Rows from block 8 of the encoder of a small masked image model, named by matrix and row number. Rows with one number belong to one neuron. Each number is 500 + 40 x the weight over its row's rms, rounded and kept within 0 to 999. All counts start at 0. Numbers have three digits each.
Before each neuron's rows are labels from the 100 images, of 14976, where the neuron reaches its largest size: "responds to" is what is common among them; "patch colour" is the nearest of a few named colours to the mean colour under the peak. Only what is clearly more common there than usual is listed. The data: retinal OCT scans (Kermany 2017). In brackets: how many of the 100.
# gate: MLP gate (encoder.blocks.8.mlp.gate.weight, 512x256), inputs 0-127
# fc1: MLP up (encoder.blocks.8.mlp.fc1.weight, 512x256), inputs 0-127
# fc2: MLP down (encoder.blocks.8.mlp.fc2.weight, 256x512, transposed), outputs 0-127

responds to: finding: diabetic macular edema (30)
patch colour: grey (94)
gate.206:506498507515484491462455506453471487488487516474495484467498506473501512486575495492507484495511437510538508535478523470538532493530421506533483477577446483522590517473491471530472536461512494543550531575549495521514523523533500531455519572524434533390497497457485452517434605500514487518488508538402465572465515436574555480478519468402483439524416539501467538518481547439492534513485
fc1.206:502523519513531528541537510512519537509519490509430427448491492507499512497421473511479514482488530492432503404515479553471503552448520489490520489390542520566368516540515505465511440507469502458447487453502462479488496488479501493603522485472588486523533493512514559472581490512488487507505502503584530529533473496442441467538480530531514536450547447485532419500501500545494464521504
fc2.206:472517575566528446482438474527467532473519521459445492524474497444523496508474464515501477507508576497606480518576513518489534509451476473596492487484536486487574472449537509562494585453567557548539523480545452509525508505539459553512619512475525466487524553501486492479479511435489541495461462503535462513535490564541413503492505522479523458504466499477552496477471440517410496439504

responds to: finding: choroidal neovascularization (81)
patch colour: grey (67)
gate.442:504533506534462496502530470555519485504536486563511488485483463491475500517525560477557550512521530504462525563489419534523440506475491543532559510488508468496434541533504499481545547533446566456483467483494453458504522463460471497522523485481456459472509490459523503506521482480478482548501433417508506504498491411442568526477454509454486578538523509526612464456393544469406489462535
fc1.442:485505532524523540532486495514532538468469500497541428562511481502472507464483525585427497526502529476500467541462520516443489486530493490513411471498495516443517446512484526520501407511542468484496497521468447530510521504511514522481483482524501479441527563472505459460455548521448523473501513490537466428511553491409445575531560508508491477478521543491383648445517476501502419494553
fc2.442:532530521505483497489442504440492506449475503513521475466497480568468534510496492489592480554518502455526497519511519535485497446523502499496541500505459461473507517551506530467552478457553465574504452526489405518425492457539496537481415468476533477490558518493492470448547525458455503538501480515480488418526490415533404499484444509520598481478508488553482489492456575520490450433449

responds to: finding: choroidal neovascularization (71)
patch colour: grey (73)
gate.38:464496490531503516547488475521446404510509472555439442484494450460478436490526540497471563464475508482480540547476484499479539548526566477469468488573498508462450548554462463595552535462434517541503495521494499530523558514491529519517469463499489445479520504506545475454413492427452534543525450469514483548530545421531464518542505486508511538516537474426534505477415519472466380539539
fc1.38:513499498526483490469473477540485542508456492516511445444442510519458528483542473528496543480515473504527482406486517448502402508553501509520478503488491514455458535496486519507511415512488510535528525534546490531521530533517499502490507551549590520513490537476494564478506538520469524495481474511534511433499440524455462442491479511485500473501489576553474644573489499549498399513498
fc2.38:464441454514537426512499485536480498449517506490489573482485519487539425521504530504526479530499465479567485547538517494429513476516501530494545551556475540472434494469511472503495509482495496503485467532526511483519505492472460529422551498526468489581548521453472559534519479518515481514499545541526495547526586450477507378474511500474489499470569408494584535460491485430533502544531

responds to: finding: choroidal neovascularization (68)
patch colour: grey (100)
gate.145:495502512509513530531506527558477555552484528548458559463575544542510555495488520529520582462518492509571517579547512455487479461479471489509513514607461526494543513525491463522484564617538503454453468479491541504503491485489488499498485438520496441429469573454479434477475502530396512485473511547491515474477574524472481449471457499519478434485499512567553481484485532422497500511477
fc1.145:541525501502516521533520510463507496447514506488531393493462447443547435504443551517445465591510462492493512450537495561479596517471556498467433510475551511572453528431519526484511514424457511535511495503472436496505504520497530525512503541499547549527453454550510492458466461459587546539500503464495509547522528501543447458515459529486523552509442513412397478542521471508513467519467
fc2.145:472443527503476436507487485520504509495520499507376474520475484585543463483467475510540530465551458539570485465500528498479512511468439514467481504522439478469533451460479478516513634508560552559564505519460441550519404497500529472476466485462483431464505504545503496508463493517491528526505527528464513537523526519465446487471473519511498507509456525432489477557560439484523559507505

responds to: finding: choroidal neovascularization (76)
patch colour: grey (90)
gate.466:477533531586547514594489475496446400481487501532453469488496501517518456501432498488508495469497516507545517589498458450484536577526507524462517487519531492526520536450565527546535507476481548488467432492547575556497571571480543516483468503463446522490423436492511518506485419450508483490450426549509488493525572487478486472501525508495465467491521441554522532470494543501518512407536
fc1.466:502488497484523497512475506480536463437469515514489495495484525507453539473526574594514544590543589488412528430490511517507529477507421491489528512456576403515526496515522418521494419565473499496499513519488424543509489497440503469507519560456480506512507572479490515491558497503430519535478519508473407518493435507505525601529508513466476574522498418429451474492526519543483503443444
fc2.466:498521459509495514480523453566428464557496499487505445499457472528478496527444490515559524481503510533470522487528565507483564510442513480541554474509472511547506463424501398575524513436460453512526589518451500491495506572523452464511447473520515570493458510509489446500487477532479476495499481480429532512528549454565476469458489504543542467446438567341482485568449447490544466513603

responds to: finding: diabetic macular edema (45)
patch colour: grey (76)
gate.213:527496505561522435538551446470449442497533520488530524461504544550524474561508521571568576535588548611480555528520506483517506519497496556509555590528565517550496529496587541536565515476502593512544487523538541527517520507474522412502478501464481441450449471459461474455469495470436514536414436476493427475430536483478482486473462452430396492493469495505519459484449487426450478481511
fc1.213:551521519519534518501517505512463464545468504499500491468479509482484504448546511506614499573514557476494468493520479523468474532479517499477624481479512398477425460413449373543484481439503483498493494498490472518518485485467526478484573509473578541554456479436498505542492408485522460498503526539486429538521553489557607458539569536407509558592485446475584462557595572544531490478517
fc2.213:480519553478437471384486527493417529522473485474415483473536446504550461539496513426538442488490431533560517579542525508435547493446498484523480489531485511541477470427519602488464518503564506527544465465552521480521506487494513510568470522472494499475487464530574461485496547525511496504514461482487505484484596493572466465492498538594541427479501495491497487466442511449477533489513

responds to: finding: diabetic macular edema (37)
patch colour: grey (56)
gate.493:543509510515489499477549481448475495492504495426504508442468532485485447591463500508488478507546489557555567562469531484540529464476469494557478570460505504523607496472482572458492487489530511479542528534541528516572492527516499464502580548571484466526477527477477561483449571454501521535493507491420462513434507486448476458441503395416427473518439465504481465540485389492415560467430
fc1.493:531520517507511505506513512515476501549467513476488511551492524536536540493492555521517451560524441512468477464513574429482468498444404515597522488447511488530517451413540567446483484492422503466479484473514543488490485487485510493478537489553449569486478516538484531558556502487554521493487503519431497469490461400510548487513463511492505461549418573470520400529531479501538630409463
fc2.493:460462556432473509491482516510461477566506554463568548504551445484533461503522511484580518515522461468613526538521464516524523473520521509488508498595495472488504507444508515476447582500563477520483430509564511503478479583475523527516445449491506452503525537508503526515520464505475501500488485478523560502564554583468512556476560518469478497537421448503463548494493468456456515549577

responds to: finding: normal (82)
patch colour: grey (52)
gate.479:486508505545505514542501493539491477487499517551466479509517512490469571502481558624496606573559602502420506499486498438563494483483516508565514508489533473444553514552504480513534495551541535483492473508511507529518512480433505482517533473528516425417466576433493518480413558442355520541458464438452422467497487471521490510502487490475460521490526495505539573492479521498421493492402
fc1.479:532494443483435456478508492462506508534548520495543557460530539537509426557536480444522482461511457538571522573489547583479452565510449532451489519521471563561495503497492544499507483447457523543564509528493489455474469471512450506466469476473448462588500411493470508491525451605585473507489486513563512499441471473446467439461514489440485481548483505520498443523439449458498471497584
fc2.479:490516482539489532458521508511498497424534522475493476517515495416443444383560536516535529502498478477523441609494552524587497497482521518490539494506430441419509524470494481493428499535496498471473431485512426532522487505498554483495536457589553472555549594472550544472478521470458503499476437492488570438508468468383527482476498555472432502598497470518501525555468507498532486510509

responds to: finding: choroidal neovascularization (59); finding: diabetic macular edema (39)
patch colour: grey (69)
gate.25:529516536508498500439589482503441516465535469404512486397503446481472450569536514495491521481506466549511628532507457541517521475497536489497486551534466522513477536509492512477502495489493510456510541515528571467578489478539490453557498579525502475458502530437506515489498552444480522544546517517534490502430542489441471438503501415411478445478510441449529527440475468473408450509520
fc1.25:517518466467455521451414535466465489479483542505476446460534426421461423485516546473425459476501476437569505547434465499521445512593512445481398429540462472486548495520433491495449533464469453558532546569527543531529476498508492554526529565526478551537545498488469497578553481565502450440519549499545473488495518477421487457513541483478562497527517467491510585485500451509487439486549
fc2.25:569505511431469449506462472477567443608459489524505521530487480436472589506469496507570483526476538513442477472471603475503509497466508469562469510471499542533514478526522445524509486494496493519563521520458393479491498490471538537507500425574589581550514508525480433508548505503489497468501503499519486460467423497524473520485457557527553454477525526526525459551525518535524513517442

responds to: finding: normal (94)
patch colour: grey (98)
gate.60:516490509467519480461553496476493472525560499379437542509559489513496519567494526506510525498538516552463521512464502431549556470528491493415508574547505432560513445555487390497497511464482479501529565504513517478530465452459473395487512454436479509521487517412486508548457496512408485493520528510510411548427503478531530490474542415533468432379487436480529487475519479445434477514480
fc1.60:486489495486547602543551550547570603504494533493505473547462493454497477441476464459500447479479454410547473529510425493512495495496487440528498432526451484481496521488473532393461513505529465420397464425405414458469476495540482563472531544533448520491559518529476539515511532509555504515524533531562565612535510546534519537471516458540591511527541513508455525539523359435559509503515
fc2.60:515469513508475479490501490485575516565506499452524569446521515527503576503676479502504490465497498505484552457513541517507479437510536517477471521553483522493508489489536514472486491502500494488503507507451445457482508506515510483542516504487473497546473510481502419506507520444496518521489559476404470335503424485469506579593521479521457552496490487555491523522508470577535506490531

responds to: finding: diabetic macular edema (52)
patch colour: grey (69)
gate.288:537506507543521450536560453478445448509528518495533503468502539551529486560514510573563573535574552616478548547522514479516502520511496571510548609536552521546502511500579537544555518469510584491542486521548552518511513504477522415512483496472477422447434467450468480464441496471432503517424446466471437467443543460483480485467467467408372490501457499477503478498446483424443499471512
fc1.288:535513511513527533523541509528483493535476501497484461474466505515489534464534519544555510586519578479503474480521490541449389536506508514502576485497539384485423461453462427542500424420444476459462491490503522480502484480449507469507559555509571542584466493456504522579530492509493473501505519565484422497513562456558591493538523525404517508589496513495528476524596546512544468453489
fc2.288:503564550477449516456486465516379524503474515496452459488567453533548451519521517446528455511501437516598502595563509536438519473487488470550517485544493504536521433448483559466506505476531510485497469498506540501542469470473473524546509506473439462469496494520504470500517533561530509530532431461488528482535627491585537486480498530530522467487515505488506546450431502429422485507564

responds to: finding: normal (94)
patch colour: grey (71)
gate.202:515471485466517473494565505501527503555603513467572532454493494515532495549562465499586544561541562548476495517511478464536530473542570514526584629516597428497488431570516469486502510489572494503521543492489463469459464443445452349457498500468494474509523511493472531520466504483458500488481515421509476521477509517530548492446475503533464511485547435472501493532508418438465498518477
fc1.202:458482512504537546533614513553595572515555493499497552565529533516539540515503476448563425506437467499484431537496463425507491463539486448477568468497514470498507498498511467434503519473541482417402454398442414386452484449484478485418473474486483561494495466511518501620464456513578536505573505513526506537553532536535591518466505521555543534495528466541524527492572507459579535475498
fc2.202:474495473489507539504479507577542476506499457491486517545512477521469470484529517511499453471506468480477522437507413503572462474503501479468499450534536510529435530521499500516519528510467508538450506466480475489505536545494512478557509496492457494561475511483473475535555509506509493513498598471499506419526463573432465594515596364561479478483527488525514538523510522530484507476577

responds to: finding: choroidal neovascularization (62)
patch colour: grey (76)
gate.506:452510486545441505491471441514451496486536484574485509555557462465483465529533574484494494482495515495523564595491481504560533509490473492530459497531460532514547542564494562531574583570536589508523464513517494485499537474486471534519506441536414435472429522443538501502460537500475532539513365503431455503512569466492526511455491467512458429526525534507515433424450508487425495506555
fc1.506:501469472486502511510553503541513450532508484510548537459465553526523444484507498477577487498497526488433488453439476509514542526563473533499597497460528426516376540525482432494517485449432492525493505490506468469511489497464505492438548478537562565487430436493530511548490480429560443494517515531499491657511458494521545473472462509468537493495459436483545451570521460506520446460431
fc2.506:469460516495451450492488494502445505505535484473451456535585471480496492506491446457580433511529474590532447504542531532483517527460512474559518508515571566512410426456505549531498518522552582519586540420551492487504475524527495434515521529480418452519467508570564514497491504503544461519515505443496504542517524519521560463487507512558461434487516534496493506524492493493517526519461

responds to: finding: choroidal neovascularization (72)
patch colour: grey (96)
gate.364:488501471516508528546557504523485483518536503508469530505501471544520477570528504452470520417510460530506463547411509425549417466544479483459470522557514505512457505522482491503508517409389507488483473465509495458523499513481498488467457440499493529479532487508498483569532486525502480485523478519424484397465495354412537475547535457471503477499442471559595467449452592485495500538511
fc1.364:490507490526506513524552501518458485513521497492482539472523491572506497556484501455472523407506458542489488549469503479524418450534494514456481530550506528539445506522506493495503567435381511468484484468527488471514506512500503485472442383491521523471515460506504465563543480565496489502530481547456512426457478384394514448536517480448505469466428478509605445420463544465503487511505
fc2.364:553535545466470515478509471516476481462497492511513530554595514549509557510429559493500464451500462496510459521652411478414511495508522513519520515488463524519560475511522539467462444494524525448605497540469458560557574520448511487506460491468507491501522470509497457558586509486464539563459474576549557498467486475514532555497571441512511544476520368568534503399469463542473517499471

responds to: finding: normal (87)
patch colour: grey (98)
gate.114:493511588594558491535518446548549525513507418492515529507487584558548531492573451529531538479454531531514498512558464460495490471464478549533568528486576526484504555477593534568567542543483549465474467445451442498442611531513513473485463532509501468475492504521610522433451566445494512468511412496457532493507571516487461497507448522531456475513480516549523464507471529518514541476497
fc1.114:528515496470519532526413570494538517510459547540496454535452501477507492419579468478467450497484491425544402471495483476473448512528485476526476430447524444454512514457488528521433501505495446539475491506449447535453496537506503566519505558552530537543535499600474551520487526479552459427482539529435542446552511532475510515523467584566539514532529569535489510580528548580590533508544
fc2.114:476509493504470482512493480507447509562512508487551561483475479499410572494377488499453489521504531478499531370437618450565503470515485487530522529478488494520478485518486486501478493489496487529528510540487505481493483491498538532552532445557534497574534507527508472537586479569513494421500496537509510516476417401570496430498462524502488481460509550517515513552439479563489511536409

responds to: finding: choroidal neovascularization (78)
patch colour: grey (97)
gate.49:556537540516553521515522511532462446475507516458475460452485452460524398488529578472492514482501448504504493533498465432502456480541538475507453508521476504542486505415513544530484532453439495475482501517520502534548504523527547495541486467532500447472458468505475519484525507536486481476489508488490482499472533367401517520500470503502446452494531527497550506464403469470463473526535
fc1.49:519509520534520514515523501543461453506538500470528457524508479521547377502532549467449496450499473505507477540501498459498471519567572543486391492540465544546502439448510519540504521441407509480492487498505489499485509497530505510518469481519497462530475417534494530495523531568488447438504485491498502461451469363374483592499518492526467443510502517449522513471373471498473451503562
fc2.49:503463501548500528462481463493489482500491513508549501514546437512495509533537496493529513524498451473523483572552437517550543443516469453490525471449502463454467591500455633479510425481515451464473465522504419483474468466518513542464526568550491490471432460504527539495562533433503478524492449506497454444578514547453575583491539479539511509512548424588467446494478512531464459466503

responds to: finding: diabetic macular edema (42)
patch colour: grey (97)
gate.243:519499478501445469429507493444428475430529516459539465463493500520484421634477460465527450491536473547525541545426497519568525528517467525552502525486468509529602471519525553435495491512572524510570524542576568503532479512523474497507519575472500474502501464488467588525493506472540501544482501501490488532426492555466522544370506410460470470450481497514466472546513406459434608426518
fc1.243:505510505508523496503500496506512448440471496506503490446476530452489448448533465505608511536497558486558501460530433517480494553582500472458642454523516393479475582472512438532501490458629487478483490521520459522538505496482535499469528470471495546549483447465499498553523380532495463507486512482496455500528466554498571526442515546457472567484554452454538553463626505555542472515467
fc2.243:480469495514459559514539502522443494529553445543488455547421544549485497516460480458481554498466516529506511533560525560464511545464505460495483530448508508559515499504434437519520535554485522474493531574512568519463455475479491551460472495520494473538498473523478504445531523464548532502475517477411476510455510477500496418468455516479460530490479596447487488524445519543521494423466

responds to: finding: choroidal neovascularization (60); finding: diabetic macular edema (29)
patch colour: grey (78)
gate.174:502518526512506505505468486511539543432443485515477479536498577481441559469504526648479517572516578496529475550477507484525449489497430453448483511562530498456554514486479490539506489548563508476498515509509531553506512519457504485503544517472504478479471587476510494455397515453436514468491491491449438414525567572447459523530516522503472540552488519474470571541574533492495488456532
fc1.174:516454489453504458478494508526464493497505497471500472437515511542534494463494468521521466538467475512498464464517525422485550495574595502558505488513503466464563527438524541532495529493604496572527535507496582475453469461478489458469476530511600510517547500547498534492444469520495467449480513563491497527518459553528484456449491494509496472460566564506449564541560427499565582559464
fc2.174:446517479475470449480582495525542493494470481530473545531514541482523513468437544533567481454481550486557529436517542523460533560528505509501531504495493539482549504507531496528443452508470504483499495497551443515547577557496513512505508439497495455498468496503521478474468520532466491521478464577578484563583459549493498461533528508565456548525501521553484545515488527493432496495453

responds to: finding: choroidal neovascularization (60)
patch colour: grey (80)
gate.315:455470481484488500488525513511510474447468513479566499481483510515514439515508471482488475476499524538486549465519534497442534523513541495470495527517506497496473597475493513533492516527491543458469504477478461476481485490502474491549484596466442510567473483591487549442511501425532442445500496544427511419472557496482515523510435500494487592539567595472389498519520539519493509505589
fc1.315:476472511513543532503493496507403511548473481498401478502477527484502481459473523519561534542504514488533441524551445468470453446466606542522568507558504482517499444499506467490493536472467469527488493495504537511509522513506514515507505399538556525459565514406514452545538484504470508558505513419559490527494466498485538493483540539538518416526441400572600478456507461460504454537488
fc2.315:501464556517419533560447523457429465507488478528485466507564473507517479493486622587431521514529547459593444525504475444474502471475531549496532510465459461499525479500503507400488517478566567464532551441518578487518500523410436516484553510514442521461492523523511485544539484518459550487515509503511519512519507507510597492477502532513522579510532438515486570473443564483518536552504

responds to: finding: choroidal neovascularization (79)
patch colour: grey (100)
gate.133:448462472517461486484504480522510537479509503519524521522549563523491545524497541625480579542532517534540549583525507564505465501488464511493465526547496587547534563494503566525521533537499530504501487490480481485480501470481484482552490455513416431456430545406499526444404506531428489469499466513454456428457560533421438491492518496420445493508477562521507574464499481489453457494506
fc1.133:512483499485509483508519489496503454540552487502521578482459484539496476520453395411590467449489521512489498436516483435481535520564529537486631506433509410501465534551534418489523519487587511499508497491505486488491492501481485472468472483480563522507550438534510523553547437469555458500483485489563527589513481504538557503427443505543487473427545454506531454525524507509508576538463
fc2.133:468437452523561508475515521504525532552447518555494580523584552457538494491470516479501469550492521476584549464492516512526574540476479465587493470479538470574465491445473554522450522484517461439468488519554542493477452478501505501522475539503483473459480521562527505513570429551543498513503414497542502497547510502516541444577511469465504495522480536559494538484432530430460439526560

responds to: finding: choroidal neovascularization (62); finding: diabetic macular edema (32)
patch colour: grey (58)
gate.422:485540592578570533537546491495505504519490479459496465425469505473523435523518559488514491556481508517503518499487489488494544476440499500549464532460521519554613514465538549509526492599542547419460451469522481512546549556554533509512514546492430485497436517564522528434502520497510517506498478418427505538478505455470517494469455519483464475539501512482425412563489488506435574512479
fc1.422:515495485487513503523473514516519522561488508540522503510522510510422554467535460555455552460527506485538537460516484577521470540543474513465503493548515457428377540550473471506490511405446480488481528526470484522471489485452490482526473487512552475473513519426488466533442525489465483515487509584617485462520518544498469479563507499444506521468506499538603575440501498495521371498496
fc2.422:534468520565473430494513464478407515496479474524455438470531492512470498466519516532496544496521438518451564495515552440483529494476514535400598473550501467501579600495479526481486436445569475506551497536460506493524470491505481475462470532472490462473490519532472497518462505599489552504515489489466508498482482525549527476467488496590501559501386511487496430498550569475531519450516

responds to: finding: choroidal neovascularization (70)
patch colour: grey (95)
gate.355:457487509504469504483512503515423512531505499513568461496533576494523486556498474549489470476499582532636533500481473443565531493571505507490456531521506522501506468525507546520505498498527518463503497496545587486478501508493462475540484533484473498488422459562499496530510476437524453408503500517540532456478480518436455486500527520516473490529505473445504446451595471537495508483499
fc1.355:507525502484505493452471497519542472501486497512442510508492484436552469453455558518556514557488511483409463507569484503491454493456564481478545483538474471533516574466493442565495519546562486461466512512504477504503485480496529488476524508509532570491575514478500508518483482525487496527488515564507470502513446567555556528453522485545490483503500553556606468567490536470490485602518
fc2.355:454513557465571558543476575509481488497514529484459430505537492556504493505469508492444485511484499573486506514496492500487523483464448397486508504504441472505465446430457590494481487486577538501539498474542517498496485608535455520485552470457400533485491470629576514440497510538561463534553512528483489485429512577536513499487519511542501528476484530474484630502522496466493465462483

responds to: finding: choroidal neovascularization (68)
patch colour: grey (96)
gate.342:528581528598479528527485459527510467485501494593471523531495479493455499541559554482471482461485484485445548551452495514545496531452418476466475470555467487477557572535487478516549511540470550491518448517537489513515539519472488541494523458450447467435447544471538480503458510497500547556523393508495459471538546487449506559521493477451495531513458562543465457482496568446463500484553
fc1.342:455479516507493491469488488528482580527519456460545519456556491516522446447483550511517480518469518481499512443508499577456511472549528542565475482382469540505480434455496514496490532485468496499498526493480484492500519476523496500590511560568491521500615470524538528488565570503534422431550508497583520579468443497464499478524443544459529402521500420409569512501484416558502492479476
fc2.342:446530464538521469544500463489472519511457483497458464471466556507484479503469516511541586533523490507488513511511512497474492526552446411443451466555513435465605447435477582494553534483594513535466414496457499503465538507428395471489542459479494471496605458505486514492475479498560481529501427535529458538543523478544474509475517471441498443525558483462511499501466594489507536471495

responds to: finding: choroidal neovascularization (59)
patch colour: grey (96)
gate.115:539563549536472505452482479523482536467527477518481525535583457523467508529475498482461486447459463501472512506482553521477531498517508510519451499609418603435555485566473520519518557607541513486513509518519552488499508486537478512531452507487470427467478539499524491452437557509474526496528471537547539554479516595500424567398521449557498415464497540515493523456489436445476545462516
fc1.115:504460438479484492509528510495536509577480509490513499482448514492545457473534514516527533524525483503545468496520443493502446487497532490501530490460538511563391537464496508456492416368448483511499513515493447480503497501486523501479511514551569590519523465511480498552525459512534493512505532464486507430520457431499539395585480536447528516546501464496515522577521526539560373579495
fc2.115:479539522496540535554537518512566437591514496504475558547478540511446570536521522489485462487495509488436547506552513624480516546466484510450506551472503505597481524553506512538495518565453517491491518542577454514548497517469470480557524509512480493532499521467500472551524554480490489526491547532499456470456495557462473422505441496536507538505503623520458483500438451415516519460517

responds to: finding: choroidal neovascularization (62); finding: diabetic macular edema (32)
patch colour: grey (81)
gate.509:532536547573533483527481445443462400436478486490463490491489555504467501532501527553488496540545547520510521545447455433535482529548441495531479520487558464495563496492525493549542453494503545531559522571587560571531547550476514465489533571482518507455495526486503543521431504397461487493455448504448376468496554446474515546528526457396445533490503467515525570495510532506469501458489
fc1.509:572515496483509492506520512569453535567494512510531502469469571523512523510479489524536510461522517508499488534433517455551459443544498446519518540488516413413493437476451479505495555513440494482531514474555533493477457488434440437390507496508557520457419488498490536553460493529489494429489510552424497480499507459492562460477514521445484492554507466491539518532480511526492520517452
fc2.509:498514542449402489450531500434501497518497490565443529551517492461520427542475508531449492500505542544576452513491521504494503520477512521554584477509517483569527496487489527496465584487552545484520574462496560600487509548560436453573506499474416508534448532520475472469519493602498507482471459450477487554495512529535502559492575500485518428465512529458502580463500472526440465500494

responds to: finding: choroidal neovascularization (71)
patch colour: grey (75)
gate.226:514553546529541513538523516496508436528502504516587418473528470512572494512519492515473514522483571520469539496514557529500547522538536531548480518561525528508560464541555553512521431532580519462477502489554511487504511485502546487535487465475521458487493493552497528467505451523467516490492474463437525442515471547432470527456507520519494466511530514571398576530548489439478559499547
fc1.226:454446448481487504474497517495548530491530516523499629606474499506509454519516517485531490479525453516527447486495482437535484490502501477476526489478495441455536461484484505482485525482467505513501488491465445506512487503485497488469496517507514543469547518479474488532495496504528519524488513490612470543505493473464565507479604478524478445525445494488685481485504488506504492523478
fc2.226:530515454535427528520413461456433550496519543412509551506564507493550513498476519500407409491489589572572502510518499503488561472474531398502579512476469466489502529499471496442532470461552579551453566483562545569453528569559575527499484497486459539466475473546546478536483465527482483476529548473507448505592523469481446520525514542520523534528582459539514599509500542488496455513513

responds to: finding: normal (79)
patch colour: grey (100)
gate.398:499496512492515500463540495475472466491543495463463518529534457466486429516489508485569498568483523507539491530489460437524573466546568496480566496577460451531488479512529460501506541467605498503505528522513532490529490451498535471505506463492507480491473481430498509527420483428451470517498510435493420482496563528530538528413536420509461459386543484492488539483568438459472483530500
fc1.398:492526485514433478508398473448464488483488501541499493552512479511460511519489472481394445423506494490467525478465559555477582534492462512438397485534499536483580476561496502562517541541482521552550506531527556537481521558501474536528467511469509494527472472569507464468511483471522530497486466545488514519517523535554428507513522484529522503448479502458449451453481553548467530482558
fc2.398:477470512531507538551490542470475480457515481484527483473447504464450526430507512464523527521509505492518478563527434494528452578449466501539460458463519572502554517517495465505490464574506487509499513489543510472489525497475480488553489502495517533435497492447502522447385504542503484534507524469554556572529452503383512572464439580446473535515505536503437480532542406468498483528412